{
  "model": "audio captioner",
  "dataset": "synthesized solo parts of chorales (CocoChorales)",
  "train_examples": 39062,
  "time_shift_ms": 50,
  "n_mels": 64,
  "hop_length": 320,
  "input": "log_mel",
  "spec_augment": true,
  "win_length": 400,
  "tokenizer": "word",
  "vocab_size": 56,
  "encoder_arch": "squeezenet",
  "encoder_norm": "batchnorm",
  "encoder_activation": "hardswish",
  "encoder_depths": [2, 2, 7, 2],
  "encoder_kernel_size": 3,
  "encoder_stem": "deep",
  "encoder_widths": [160, 320, 640, 1280],
  "fusion": "prefix",
  "decoder_width": 128,
  "decoder_layers": 7,
  "decoder_norm": "layernorm",
  "decoder_norm_position": "pre",
  "decoder_activation": "swiglu",
  "decoder_mlp_ratio": 2.67,
  "decoder_head_dim": 16,
  "decoder_fused_qkv": true,
  "decoder_bias": "all",
  "decoder_qk_norm": false,
  "decoder_parallel_block": false,
  "decoder_dropout": 0.05,
  "decoder_inner_norm": false,
  "decoder_positions": "rope",
  "decoder_prefix_bidirectional": true,
  "decoder_connector": "mlp",
  "decoder_tie_embeddings": false,
  "init": "kaiming_normal",
  "residual_init": "none",
  "optimizer": "muon",
  "muon_scale": "original",
  "learning_rate": 0.011,
  "momentum": 0.95,
  "nesterov": true,
  "orthogonalizer": "newton_schulz_5",
  "adamw_lr_other_params": 0.0023,
  "max_grad_norm": 5.0,
  "max_steps": 7000,
  "batch_size": 128,
  "epochs": 22.9,
  "lr_schedule": "poly",
  "final_lr_fraction": 0.1,
  "warmup_steps": 210,
  "weight_decay": 0.1,
  "adamw_weight_decay_other_params": 0
}
Rows from block 6 of the audio encoder of a small audio captioner, named by matrix and row number. Rows with one number belong to one channel. Each number is 50 + 12 x the weight over its row's rms, rounded and kept within 0 to 99. All counts start at 0. After the name is the row's rms in percent of the matrix's.
After each channel's rows are labels from the 100 clips, of 14976, where the channel reaches its highest value: "responds to" is what is common among them. Only what is clearly more common there than usual is listed. The data: synthesized solo parts of chorales (CocoChorales). In brackets: how many of the 100, against the usual share in percent.
# sq0: squeeze pointwise conv (encoder.blocks.6.sq.0.weight, 160x640x1x1), inputs 0-71
# e10: expand pointwise conv (encoder.blocks.6.e1.0.weight, 320x160x1x1, transposed), outputs 0-63
# e30: expand 3x3 conv (encoder.blocks.6.e3.0.weight, 320x160x3x3, transposed, each kernel summed), outputs 0-63

sq0.11 093:33 39 46 35 54 45 60 40 52 75 64 54 26 46 42 37 46 57 37 46 44 35 45 57 49 46 41 65 49 44 57 49 53 47 54 28 50 42 35 43 36 62 65 31 41 44 34 57 50 55 54 53 55 44 39 41 66 58 52 73 39 63 51 35 57 66 53 43 37 40 68 64
e10.11 106:46 26 51 61 42 37 56 31 63 53 39 36 47 41 53 56 34 48 49 52 52 42 49 63 62 24 10 28 67 57 56 47 67 57 49 44 54 43 57 74 77 31 39 27 78 57 66 48 49 23 45 48 63 47 41 48 75 57 53 31 34 65 43 56
e30.11 088:61 44 15 67 62 48 53 59 63 45 40 25 55 70 71 56 44 63 50 29 70 43 53 64 57 49 54 45 50 53 43 72 48 74 35 14 59 46 60 59 42 48 55 61 43 62 53 50 56 56 45 63 45 62 66 34 56 43 54 58 52 53 52 36
responds to: tuba (56 vs 8.6)

sq0.47 102:43 60 50 38 47 51 38 53 44 61 56 36 44 47 57 26 45 57 48 38 39 34 57 44 35 63 39 14 48 60 54 49 51 37 37 26 44 36 48 42 52 46 48 46 43 44 66 51 27 39 34 49 58 53 53 64 25 34 50 55 26 54 55 45 63 61 43 59 58 45 59 39
e10.47 096:47 57 39 57 55 39 52 44 21 58 56 52 49 65 45 63 74 18 47 60 39 42 34 54 45 62 56 47 49 42 51 40 52 57 54 46 31 57 41 48 37 39 69 47 53 26 59 23 59 51 36 74 44 43 64 41 58 58 35 42 52 48 83 58
e30.47 104:60 57 49 41 40 33 42 58 39 40 47 50 55 34 47 46 62 68 72 55 40 54 43 54 46 41 58 42 43 62 47 38 58 43 51 71 48 67 33 27 44 53 74 63 59 52 34 54 43 43 44 57 51 51 45 53 50 54 50 52 46 56 60 40
responds to: cello (100 vs 9.9); note A3 (39 vs 8.7); note C#4 (37 vs 12.2); note D4 (31 vs 12.5)

sq0.54 097:52 51 42 50 52 70 36 45 55 41 28 15 54 48 38 55 55 41 58 49 44 47 42 40 59 48 39 30 47 21 51 44 53 64 22 35 50 50 46 44 61 56 44 32 46 36 45 39 46 19 47 32 48 70 46 53 57 55 48 53 51 39 56 63 47 61 31 52 39 56 78 65
e10.54 094:56 69 46 62 68 58 50 58 47 35 59 59 62 54 07 43 57 57 44 51 16 59 67 63 42 63 35 58 44 41 67 61 51 60 54 36 58 57 55 49 59 46 63 54 55 40 43 54 38 45 39 40 53 44 34 31 46 65 60 35 32 34 36 41
e30.54 098:42 37 49 66 53 35 43 29 62 83 40 66 40 70 64 46 38 42 68 34 57 71 43 28 53 37 53 59 53 26 33 56 43 63 51 69 71 65 48 67 46 75 54 69 39 54 67 68 66 49 46 37 60 46 37 38 57 46 50 51 40 48 16 42
responds to: note C4 (58 vs 10.8); note G#4 (40 vs 9); note D4 (38 vs 12.5); note B3 (25 vs 9.6)

sq0.12 101:45 59 41 46 57 38 37 38 52 46 53 52 48 56 56 36 49 48 44 53 27 47 60 41 41 41 49 25 60 38 44 52 50 51 58 48 61 57 46 28 42 59 44 53 52 55 49 36 33 51 36 42 58 56 61 43 34 56 64 41 50 65 42 59 45 62 59 53 51 38 55 48
e10.12 099:45 36 55 51 58 40 44 51 38 58 51 37 52 45 46 44 46 65 47 61 75 28 51 59 39 61 45 41 52 55 45 21 60 55 51 38 42 73 54 84 46 29 34 65 47 45 48 44 63 48 43 53 48 42 46 31 31 31 54 50 44 41 46 54
e30.12 097:42 49 58 64 57 53 55 64 69 58 40 30 63 51 36 63 65 45 48 53 46 51 60 40 48 46 30 63 38 51 44 47 50 48 59 44 54 58 34 61 60 63 60 26 47 38 54 65 52 39 57 48 65 54 56 49 48 51 49 44 37 46 38 42
responds to: note A#4 (59 vs 10.5); oboe (55 vs 7.3); note C5 (47 vs 10.1); clarinet (44 vs 9.2)

sq0.76 100:65 43 34 53 38 41 40 40 49 33 41 53 49 43 50 55 46 62 37 47 60 41 49 54 27 57 36 62 39 38 59 41 47 40 39 30 38 51 56 46 43 36 58 39 40 67 47 50 54 41 51 45 55 34 39 48 44 73 48 46 55 38 26 66 48 38 66 50 50 37 50 43
e10.76 101:65 45 46 57 52 21 70 42 39 49 43 86 24 47 65 63 53 42 54 55 61 47 53 46 31 34 49 48 73 55 42 54 53 39 56 68 44 49 22 42 39 47 63 50 64 55 75 45 54 45 66 53 58 66 51 50 63 79 52 42 62 53 51 68
e30.76 108:37 37 41 48 50 49 52 63 48 82 30 38 36 31 49 49 58 65 39 44 66 45 46 66 36 67 60 48 54 36 62 52 42 56 62 37 62 40 27 43 34 47 39 69 37 47 52 35 57 49 47 38 32 74 43 43 42 36 52 38 49 30 62 50
responds to: note C#5 (100 vs 9.8); note D#5 (47 vs 9); note C5 (45 vs 10.1); note B4 (41 vs 9.3)

sq0.55 105:53 32 38 54 52 50 44 27 67 49 47 48 52 47 50 48 60 50 51 49 50 47 43 63 52 51 68 54 72 39 46 38 48 45 41 66 62 64 72 72 56 63 41 40 55 54 39 36 23 51 63 33 47 52 54 33 52 65 30 43 36 47 60 43 38 62 46 57 50 27 31 50
e10.55 099:69 55 71 39 42 48 47 53 49 43 49 44 71 61 59 44 61 59 54 52 40 37 59 45 49 65 57 66 51 55 51 38 40 56 51 46 55 48 72 53 19 60 67 58 50 59 33 53 44 62 26 52 54 82 46 41 53 56 42 57 43 48 51 50
e30.55 105:24 62 55 57 49 41 59 66 38 58 42 55 64 51 43 57 61 56 47 23 54 59 55 48 51 70 59 45 50 62 51 36 48 51 58 37 39 43 45 39 48 61 32 62 46 68 31 35 64 63 35 36 51 52 59 52 44 78 59 56 46 51 43 40
responds to: note C5 (61 vs 10.1); flute (43 vs 8.9); note G#5 (26 vs 4)

sq0.109 106:51 61 56 62 59 58 48 53 40 61 55 45 54 51 36 44 57 68 55 52 60 43 68 43 39 27 41 51 65 40 34 54 55 60 44 68 56 45 50 39 43 46 54 46 60 46 48 42 64 55 50 34 48 61 48 38 51 48 37 36 50 49 35 29 37 84 48 39 52 59 47 63
e10.109 110:40 16 61 45 44 58 49 59 46 36 53 63 59 69 50 43 55 50 50 46 24 57 53 43 38 52 55 84 46 74 59 68 43 48 50 41 56 55 65 42 58 65 50 39 46 44 48 30 55 66 38 47 34 38 50 45 62 49 57 60 32 47 43 42
e30.109 094:33 49 53 29 54 46 39 61 37 42 35 62 51 33 64 69 56 47 45 51 50 56 43 50 58 47 56 57 33 31 42 58 44 69 41 58 43 39 45 36 54 37 49 46 51 43 55 42 54 34 43 40 51 51 64 42 62 52 45 50 35 51 48 58
responds to: note C4 (30 vs 10.8)

sq0.33 107:60 50 42 25 49 52 38 50 52 41 44 47 54 47 44 56 51 42 57 60 37 51 47 29 62 47 49 45 53 46 43 50 35 42 55 60 40 45 51 31 41 39 58 49 33 60 65 35 63 44 44 46 46 44 49 60 52 50 50 54 48 59 46 68 64 45 46 52 63 45 47 50
e10.33 096:51 45 68 44 56 61 54 56 57 34 39 51 48 44 58 59 57 54 40 39 44 56 55 41 62 47 54 41 51 81 77 56 62 39 50 51 35 45 63 46 40 22 55 38 66 39 51 49 57 74 41 55 39 55 39 35 46 77 53 51 63 61 68 38
e30.33 100:41 54 44 44 35 51 40 55 50 53 44 22 52 76 77 47 52 50 54 34 33 52 56 47 32 36 73 54 53 29 37 44 32 50 24 52 34 59 16 31 77 58 31 49 29 30 33 55 55 26 42 78 65 57 48 54 53 70 45 41 64 49 49 55
responds to: note D5 (78 vs 8.3); note E5 (64 vs 7.8); flute (61 vs 8.9); note C5 (47 vs 10.1)

sq0.142 097:37 44 41 52 41 47 40 33 40 51 38 46 57 50 40 52 68 17 54 32 57 45 67 53 66 39 49 58 55 42 47 32 56 48 46 45 44 47 59 67 59 40 68 52 57 34 39 46 69 43 62 51 52 59 50 55 53 40 44 33 53 55 54 27 59 43 60 59 43 54 55 51
e10.142 097:57 52 53 33 40 41 56 64 48 41 57 75 41 33 59 48 68 67 45 39 36 53 47 77 57 32 45 52 40 59 43 50 45 59 49 46 51 50 56 50 50 59 26 40 45 54 72 50 37 69 64 32 61 48 40 84 44 46 37 20 43 28 46 56
e30.142 105:25 43 52 43 47 41 52 34 50 38 54 45 43 57 47 40 49 58 59 37 60 34 49 43 37 55 48 41 61 37 36 26 43 64 45 40 38 51 25 37 21 52 31 59 29 58 38 42 48 45 51 43 59 46 50 46 46 44 63 59 49 38 28 40
responds to: note D5 (99 vs 8.3); note C5 (58 vs 10.1); flute (44 vs 8.9); note E5 (29 vs 7.8)

sq0.30 102:63 33 32 64 51 40 53 66 50 48 60 39 49 61 57 45 48 28 59 59 47 50 44 46 57 53 50 55 44 49 38 39 28 49 42 50 61 58 54 44 36 43 54 59 40 44 57 60 48 59 41 64 36 41 53 65 65 25 48 45 53 55 64 51 59 47 49 48 40 62 32 48
e10.30 093:57 53 43 38 53 40 51 60 58 33 29 43 57 57 58 54 46 53 48 37 58 68 07 55 58 54 36 46 38 68 39 57 52 55 48 61 45 45 57 51 43 40 38 27 52 61 50 49 33 51 57 49 42 46 61 56 23 67 39 40 42 63 49 53
e30.30 097:46 54 23 62 38 37 49 48 54 38 52 55 63 60 49 67 31 35 90 42 43 63 52 50 42 51 54 36 60 67 48 42 81 48 49 42 34 61 61 51 44 45 47 53 39 36 52 58 53 59 47 35 68 60 57 59 41 51 45 39 29 45 54 58
responds to: note F#5 (100 vs 7.4); flute (53 vs 8.9); note E5 (51 vs 7.8); instrument: trumpet (35 vs 8.2)

sq0.94 093:28 51 44 66 36 63 45 58 57 53 35 39 51 55 60 62 51 53 42 52 53 57 60 57 92 49 47 46 66 34 52 44 47 58 41 45 54 39 60 43 49 56 53 56 40 50 47 33 55 35 59 42 64 53 49 54 57 59 37 65 56 31 48 38 40 48 47 36 57 41 55 48
e10.94 102:32 68 50 39 48 33 49 33 63 66 49 51 47 68 38 36 69 53 53 27 44 50 31 45 38 51 65 41 54 38 43 54 66 45 61 47 35 62 33 52 49 34 23 74 44 35 65 50 31 55 62 29 40 39 42 42 58 54 40 35 43 44 52 53
e30.94 098:50 52 38 51 42 35 56 48 60 39 59 64 47 84 36 55 56 40 68 37 45 47 51 53 60 48 52 36 47 37 57 58 54 59 38 53 49 44 39 63 44 39 34 62 58 37 50 71 36 59 33 24 63 62 60 49 47 46 42 37 55 56 43 63
responds to: note F#5 (48 vs 7.4); violin (33 vs 13.7); note F5 (25 vs 8.2); note D#5 (25 vs 9)

sq0.112 105:48 34 45 54 34 54 39 51 45 39 59 67 47 50 39 41 50 34 45 66 37 59 38 51 54 53 39 48 30 48 62 53 63 41 50 57 66 37 68 52 46 59 47 51 42 69 60 44 56 55 60 58 58 54 57 30 51 36 38 37 34 50 42 58 47 38 51 42 56 57 43 37
e10.112 098:51 18 53 58 67 49 46 56 57 52 42 47 38 23 53 32 48 70 34 55 51 48 61 46 46 49 34 59 44 42 35 56 46 30 38 71 58 54 40 55 47 43 58 44 14 71 36 55 44 17 31 42 53 61 44 51 35 30 40 45 29 50 44 80
e30.112 084:78 40 38 64 55 39 64 48 51 25 28 67 50 41 35 49 37 58 47 34 56 55 38 46 48 44 42 51 61 64 49 46 55 52 45 57 43 57 66 64 68 60 68 46 50 58 49 47 55 44 41 57 56 69 46 58 39 81 37 64 40 58 58 57
responds to: note C#5 (51 vs 9.8); violin (31 vs 13.7); note A5 (28 vs 2.3)

sq0.87 090:42 42 57 45 65 39 42 42 47 51 43 35 38 55 60 48 41 62 53 46 49 58 75 58 42 43 47 48 50 34 73 54 44 50 48 54 57 55 48 59 55 70 38 42 47 53 37 51 65 42 49 41 46 44 41 42 78 42 27 56 45 47 39 55 33 74 51 55 62 42 34 50
e10.87 099:59 53 56 51 54 46 44 47 47 59 44 57 52 52 58 53 44 41 38 62 38 38 39 51 43 42 52 36 60 58 57 61 32 60 40 75 60 39 45 48 53 54 77 48 35 48 50 66 63 25 48 48 54 62 43 56 42 47 31 47 55 53 41 50
e30.87 077:45 56 43 68 44 50 27 48 49 36 41 39 33 51 46 60 49 62 59 58 34 75 48 50 40 50 34 85 43 51 52 50 54 40 43 37 58 50 55 30 37 47 37 62 44 48 41 21 19 40 54 55 33 41 53 44 20 14 43 41 53 68 49 47
responds to: note D5 (84 vs 8.3); note C5 (53 vs 10.1); flute (38 vs 8.9)

sq0.106 094:47 50 58 40 50 53 47 51 55 28 45 49 49 31 69 65 59 43 52 50 51 58 57 45 50 42 41 44 51 51 42 61 31 50 61 53 51 54 36 35 68 45 55 41 56 44 47 36 60 32 64 44 45 48 69 35 54 36 53 71 53 49 43 52 46 71 52 52 47 53 61 40
e10.106 098:29 55 75 33 45 62 75 55 37 25 63 45 47 55 35 50 65 36 51 50 57 35 40 44 47 64 30 46 41 47 60 50 47 65 63 49 36 54 42 48 70 50 35 45 60 56 26 51 43 41 54 37 39 37 34 39 61 51 35 40 29 53 40 24
e30.106 095:54 44 43 54 53 42 26 55 42 40 47 33 27 48 50 29 59 51 61 64 45 52 42 56 45 57 62 64 30 49 53 30 46 54 65 62 51 51 47 60 64 44 42 68 39 58 26 30 40 34 50 48 55 32 65 48 51 32 44 54 54 55 58 40
responds to: cello (100 vs 9.9); note D4 (49 vs 12.5); note C#4 (42 vs 12.2); note D#4 (33 vs 11.4)

sq0.88 104:49 48 51 57 48 39 45 46 61 48 62 60 58 51 56 52 55 35 37 35 55 47 39 41 45 36 61 28 50 63 48 26 39 36 42 42 57 43 62 52 39 39 64 31 52 55 54 53 17 45 63 45 63 56 40 47 55 41 37 46 47 54 69 53 39 63 53 45 50 52 54 49
e10.88 094:53 45 85 51 40 35 42 54 63 77 42 41 35 52 50 42 55 44 21 73 62 61 33 48 57 43 42 63 56 42 35 43 49 38 61 56 51 52 37 68 40 53 61 61 47 51 50 35 39 65 57 40 37 67 43 53 39 37 67 43 34 67 64 45
e30.88 103:61 55 50 63 71 41 51 64 30 43 24 42 40 45 67 77 63 61 51 34 62 41 47 63 45 55 53 52 57 64 42 42 39 47 55 51 30 47 61 39 61 42 39 48 52 50 47 43 55 72 45 38 63 51 66 52 53 64 62 61 45 50 61 50
responds to: note C5 (82 vs 10.1); note A#4 (52 vs 10.5); violin (46 vs 13.7); horn (32 vs 6.6)

sq0.111 098:51 41 29 47 48 30 65 51 50 50 56 65 45 51 54 48 54 55 41 37 51 44 43 59 46 50 51 50 58 58 29 55 66 51 42 49 33 52 54 55 44 71 53 35 44 39 40 56 43 55 45 37 62 45 53 54 75 50 59 45 56 65 31 39 52 57 68 34 41 49 48 60
e10.111 102:50 45 37 32 53 28 53 39 35 59 30 27 24 32 27 23 55 71 57 41 58 41 18 42 44 32 75 76 43 57 45 49 42 36 25 49 55 52 65 41 41 36 48 61 50 49 47 51 47 51 50 48 46 43 22 40 48 32 44 58 48 59 35 39
e30.111 099:45 34 52 55 40 40 74 43 51 40 46 53 46 47 79 69 52 58 48 56 21 51 55 39 69 40 49 40 54 56 60 40 30 14 60 50 46 51 60 47 58 64 46 34 49 43 59 49 44 37 33 44 54 47 60 40 39 44 34 47 54 69 45 44
responds to: note F#5 (68 vs 7.4); violin (44 vs 13.7); note E5 (40 vs 7.8); instrument: trumpet (35 vs 8.2)

sq0.136 103:47 47 27 38 34 27 54 47 46 28 33 45 61 58 26 33 53 41 52 41 46 49 54 46 55 46 33 56 37 64 73 55 49 39 42 34 49 54 51 40 61 52 50 56 49 56 64 47 48 36 42 43 38 40 44 49 46 50 55 41 25 57 31 40 39 36 61 65 60 50 31 50
e10.136 103:39 41 61 38 58 60 55 41 51 49 70 66 52 21 34 64 52 41 60 41 57 51 28 53 44 57 46 51 38 49 56 29 47 43 36 59 47 49 61 43 61 29 47 64 76 44 69 51 47 37 52 54 63 43 46 26 82 45 54 48 58 63 39 75
e30.136 089:62 46 57 34 76 47 64 23 63 53 69 33 57 40 37 28 40 41 50 41 51 48 51 50 50 38 44 52 76 53 68 69 47 38 54 62 59 44 55 54 53 70 33 60 51 48 39 64 48 38 52 50 47 59 58 47 59 59 39 68 12 32 43 46
responds to: note C#5 (76 vs 9.8); note B4 (49 vs 9.3)

sq0.110 098:68 46 38 45 36 48 54 33 53 31 42 37 44 64 56 51 59 44 48 40 61 44 65 41 40 38 39 42 47 42 52 44 50 35 56 65 56 55 61 54 67 60 60 37 40 53 76 33 59 49 55 51 54 51 40 23 56 44 43 45 47 52 52 41 60 38 48 47 53 33 46 54
e10.110 102:58 49 38 26 55 56 57 37 64 41 36 36 59 06 62 59 53 50 38 39 58 52 34 69 37 43 48 44 55 39 42 24 44 59 74 55 42 56 55 69 54 58 37 75 51 35 70 69 59 38 45 60 61 36 32 43 47 45 58 48 41 60 59 46
e30.110 090:62 52 44 57 54 67 56 45 48 34 24 37 58 58 37 52 45 48 48 59 38 59 53 74 70 55 58 40 67 50 57 41 52 60 62 53 20 50 46 49 55 42 47 48 55 50 14 53 60 63 55 41 47 68 45 52 52 61 51 42 42 59 60 70
responds to: note E3 (36 vs 2.8); note A#5 (35 vs 1.3); note E4 (34 vs 9); flute (28 vs 8.9)

sq0.123 103:58 57 42 35 45 45 49 63 49 30 42 60 59 50 50 56 65 42 53 43 61 32 39 62 40 46 47 66 27 46 59 44 49 45 59 67 41 51 48 52 64 53 47 52 42 50 39 47 51 54 41 55 44 46 32 61 43 62 57 29 54 50 56 47 48 40 50 46 36 39 37 52
e10.123 111:37 43 36 47 44 49 38 51 49 50 67 28 37 28 43 65 21 44 48 37 36 44 35 41 40 41 48 43 53 35 43 59 59 48 60 53 37 51 32 52 40 56 55 57 63 40 43 38 51 51 50 53 40 40 49 45 19 44 60 36 39 51 46 67
e30.123 118:47 56 34 48 45 47 73 50 27 51 36 46 41 42 33 54 51 32 48 68 39 45 50 44 47 61 38 53 41 49 51 36 54 55 42 64 51 23 75 43 76 47 42 65 40 46 49 40 60 43 25 67 58 42 60 47 73 44 59 73 50 39 56 54
responds to: note F#5 (26 vs 7.4)

sq0.20 105:62 47 57 26 52 47 58 49 47 65 56 56 56 40 49 56 45 25 46 62 76 35 69 56 48 25 39 71 63 29 32 61 58 62 46 49 37 34 65 33 50 48 60 47 39 43 41 45 97 25 36 36 63 37 53 32 52 71 28 38 41 42 37 43 55 54 56 52 44 55 47 56
e10.20 106:36 26 52 30 35 40 57 50 28 63 47 74 48 62 48 55 49 46 43 50 66 53 39 68 45 55 59 52 45 43 57 18 16 38 42 72 25 53 64 71 22 61 76 59 40 44 71 57 49 41 64 66 33 56 35 44 61 47 43 47 51 43 39 47
e30.20 098:19 36 63 45 80 50 38 58 58 42 40 47 38 57 44 63 55 52 31 44 54 42 58 58 69 53 72 29 45 37 35 59 35 68 74 46 29 38 54 50 51 47 39 44 42 43 39 44 41 49 52 53 43 54 55 49 55 34 38 51 39 36 63 57
responds to: note D5 (88 vs 8.3); note C5 (48 vs 10.1); note E5 (35 vs 7.8); trumpet (35 vs 8.2)

sq0.152 099:48 35 16 74 52 45 44 54 40 52 60 57 40 44 54 37 45 44 51 53 70 34 48 50 39 39 59 68 65 45 37 41 52 41 45 59 62 46 28 49 40 33 55 81 50 37 41 42 58 77 06 54 47 41 41 50 76 65 65 49 73 55 56 57 48 63 39 41 34 67 47 36
e10.152 104:36 50 23 57 53 37 46 47 36 66 36 72 52 50 38 73 35 36 56 56 42 54 72 52 36 26 50 48 52 40 53 57 52 61 62 42 37 59 59 48 44 45 70 43 67 48 55 37 39 35 41 65 63 53 31 48 34 46 48 69 40 39 45 52
e30.152 106:47 39 45 44 42 30 72 58 54 38 56 54 48 71 45 51 47 36 62 58 54 38 74 37 48 62 17 18 50 42 55 49 47 68 58 41 49 57 33 46 65 54 60 61 59 23 47 40 49 46 41 30 67 39 64 53 60 32 59 68 53 59 65 54
responds to: note A#4 (98 vs 10.5); note C5 (50 vs 10.1); horn (48 vs 6.6); note B4 (33 vs 9.3)

sq0.145 103:54 42 62 72 52 55 41 45 67 59 67 58 56 53 55 45 32 34 44 45 33 42 42 56 46 44 56 51 39 41 48 32 40 50 55 35 52 29 50 43 56 49 41 35 46 52 45 45 40 36 63 54 65 51 40 34 48 55 29 58 45 59 62 52 44 46 45 44 45 45 61 59
e10.145 095:51 50 60 56 64 45 57 62 37 61 45 43 46 56 61 41 38 60 35 46 29 55 49 76 55 57 57 57 59 48 61 43 43 34 36 60 66 39 46 55 57 48 54 50 43 70 69 41 65 42 47 55 61 61 53 53 44 35 51 53 45 55 40 51
e30.145 095:47 59 46 60 70 47 50 60 44 37 39 45 31 37 43 56 63 46 42 20 62 31 57 43 42 63 52 60 56 51 55 53 41 57 62 49 30 44 30 65 65 55 43 51 38 69 56 41 48 49 50 48 57 63 61 42 41 52 59 64 38 47 41 49
responds to: note C5 (85 vs 10.1); note A#4 (62 vs 10.5); note C#5 (42 vs 9.8); horn (30 vs 6.6)

sq0.126 103:49 49 50 57 51 45 55 48 39 38 50 59 34 40 48 53 36 59 41 45 64 51 40 69 48 40 54 51 48 47 49 52 53 52 56 30 46 44 55 66 33 35 46 58 52 49 58 64 56 53 53 52 46 39 51 25 50 60 39 56 41 50 50 50 37 47 57 37 64 53 37 56
e10.126 104:42 37 31 63 54 42 66 60 48 39 32 43 41 47 48 53 67 59 40 44 59 43 46 26 37 54 56 55 80 53 41 46 36 13 49 36 45 36 22 44 41 64 33 35 34 54 39 38 63 30 50 41 45 29 43 48 25 47 62 67 52 47 45 50
e30.126 093:63 29 53 42 51 55 61 43 58 61 51 75 55 40 47 35 50 70 44 48 51 58 42 41 65 34 46 35 41 62 38 40 33 47 42 35 36 44 54 28 51 47 57 60 63 66 55 28 54 52 54 79 35 43 69 45 30 56 47 44 33 48 60 44
responds to: tuba (42 vs 8.6); note A3 (34 vs 8.7); note A#3 (27 vs 10.4); note B3 (25 vs 9.6)

sq0.131 100:46 50 34 49 50 58 29 48 26 40 39 54 47 54 63 49 60 49 63 56 42 38 46 65 49 46 29 57 50 53 52 56 41 64 50 63 54 56 47 36 64 43 55 47 55 39 43 52 53 19 46 59 48 59 39 52 46 57 41 50 35 46 53 53 57 45 52 86 36 44 38 51
e10.131 103:57 70 30 35 40 68 27 32 52 45 55 50 37 51 64 45 62 45 55 41 59 39 49 51 34 35 51 34 46 63 45 27 49 72 48 53 39 44 44 41 42 34 75 61 54 57 39 61 49 62 64 48 30 59 64 61 69 38 50 49 49 49 54 33
e30.131 095:46 22 41 65 49 57 31 48 59 55 60 46 53 30 49 46 49 20 74 51 40 66 41 48 71 58 40 44 51 71 43 38 44 75 62 60 58 49 55 66 46 51 59 50 59 46 44 52 61 30 39 45 52 33 43 56 51 33 56 52 45 45 51 41
responds to: cello (95 vs 9.9); note A3 (37 vs 8.7); note G#3 (32 vs 8.2); note A#3 (30 vs 10.4)

sq0.153 097:28 55 47 58 57 61 32 46 49 40 68 47 57 39 52 58 48 45 34 44 41 37 54 46 45 48 58 49 61 49 67 59 41 52 54 48 46 38 37 44 57 66 47 57 50 54 46 60 49 47 44 41 63 40 47 54 51 33 49 33 49 66 37 50 34 49 58 31 36 31 66 28
e10.153 107:63 49 20 66 41 52 39 60 41 25 29 65 51 55 70 63 50 47 47 40 39 47 45 61 71 48 59 21 54 58 69 59 36 47 58 62 70 64 36 59 54 76 44 58 60 48 30 61 52 55 65 58 55 45 72 66 48 55 38 47 52 50 30 45
e30.153 087:44 52 23 47 47 63 50 63 64 38 53 39 51 65 30 56 48 36 34 59 52 45 69 55 46 81 61 49 69 44 55 55 44 59 67 63 47 73 47 57 65 36 64 49 57 56 62 46 67 63 59 30 65 57 46 52 54 57 48 21 55 35 67 66
responds to: note A#4 (85 vs 10.5); note C5 (42 vs 10.1); horn (34 vs 6.6); note G#4 (26 vs 9)

sq0.97 091:49 44 44 56 60 41 71 49 52 31 56 47 61 56 34 40 53 49 51 57 54 54 30 43 56 34 53 51 40 65 42 66 48 48 47 41 68 55 64 59 58 32 43 42 62 42 48 54 46 56 27 41 32 57 51 41 39 38 55 44 54 56 50 36 58 39 59 55 46 33 49 53
e10.97 099:47 52 43 58 41 42 58 58 59 51 55 37 61 23 31 33 24 46 43 46 54 53 36 52 28 37 43 47 61 30 46 46 66 60 41 50 32 58 52 64 50 57 71 55 33 44 42 56 51 51 39 51 60 22 30 51 47 43 58 19 47 65 44 37
e30.97 080:59 39 33 46 40 34 58 55 53 55 72 41 50 41 82 36 38 65 58 42 39 65 70 56 72 38 34 32 60 54 62 49 36 37 58 10 30 50 54 67 55 47 52 30 51 40 57 47 64 43 57 60 23 59 58 52 63 31 40 43 29 60 43 45
responds to: tuba (81 vs 8.6); note C#4 (39 vs 12.2); note C4 (30 vs 10.8); note D4 (30 vs 12.5)

sq0.67 090:57 52 45 31 75 44 37 41 51 54 25 60 47 46 41 40 60 50 52 56 47 39 37 57 73 62 22 55 30 70 52 31 47 60 50 42 44 66 52 45 34 39 40 51 51 36 47 47 39 36 45 57 65 47 55 51 70 43 57 75 43 47 14 44 64 55 49 51 53 35 38 43
e10.67 091:41 36 70 52 54 65 58 46 55 52 61 44 62 39 72 38 48 49 58 48 67 50 37 59 27 46 43 42 58 38 52 43 29 33 52 34 66 43 61 65 55 30 58 58 43 49 37 42 66 59 50 52 51 43 51 30 39 48 55 35 56 61 47 58
e30.67 094:35 57 61 45 42 22 29 50 26 43 32 50 58 43 42 41 23 73 61 34 66 33 35 50 43 37 55 29 41 50 36 64 37 47 51 42 56 49 48 41 38 49 48 50 39 47 60 66 35 53 37 58 45 33 35 53 35 66 53 62 65 40 27 43
responds to: tuba (90 vs 8.6); note A#3 (86 vs 10.4); note G#3 (49 vs 8.2)

sq0.58 095:50 32 33 41 48 46 55 40 52 51 49 51 59 46 63 60 44 57 60 39 45 37 52 48 61 48 39 56 32 42 26 49 35 39 43 64 45 28 54 49 33 45 64 27 47 32 40 47 71 45 63 47 39 43 57 54 74 42 56 52 31 49 49 64 24 67 57 48 38 47 46 42
e10.58 094:45 28 40 20 40 55 58 54 41 43 51 50 59 40 49 65 49 42 48 54 47 41 31 77 40 52 54 57 63 55 42 49 30 33 53 42 45 43 50 45 32 58 56 58 55 45 78 63 42 59 36 31 18 50 51 18 16 32 40 31 65 36 51 38
e30.58 087:44 50 65 52 40 56 43 48 47 31 34 47 52 57 57 79 48 65 63 41 25 57 51 53 48 50 50 66 63 46 38 45 50 45 45 34 66 57 40 62 38 45 56 39 50 64 44 42 42 49 33 48 56 62 43 48 63 58 51 53 27 65 55 61
responds to: note D5 (100 vs 8.3); flute (50 vs 8.9); note D#5 (46 vs 9); note C5 (38 vs 10.1)

sq0.96 093:60 33 48 36 50 28 57 41 32 43 51 59 54 58 46 30 49 55 48 45 39 63 29 56 51 52 50 53 51 46 59 54 48 39 56 74 64 46 58 49 43 65 59 52 66 44 46 46 44 17 49 52 51 42 40 60 78 34 43 54 32 45 34 60 42 60 64 55 45 68 22 52
e10.96 103:57 12 53 63 44 51 50 32 38 56 55 51 49 49 53 45 36 10 48 49 54 40 52 35 49 30 34 58 33 43 60 43 47 27 63 36 74 44 51 40 67 42 56 28 48 47 57 53 68 54 56 26 34 52 57 53 50 57 50 59 59 43 43 51
e30.96 087:48 38 50 35 49 41 53 59 42 44 57 35 55 57 47 63 45 53 60 35 64 46 75 65 53 36 60 53 45 35 37 68 54 33 42 16 36 66 43 70 68 41 52 40 51 65 74 71 41 48 41 44 43 30 48 52 35 62 49 66 39 50 40 71
responds to: tuba (79 vs 8.6); note C#4 (77 vs 12.2); note C4 (40 vs 10.8)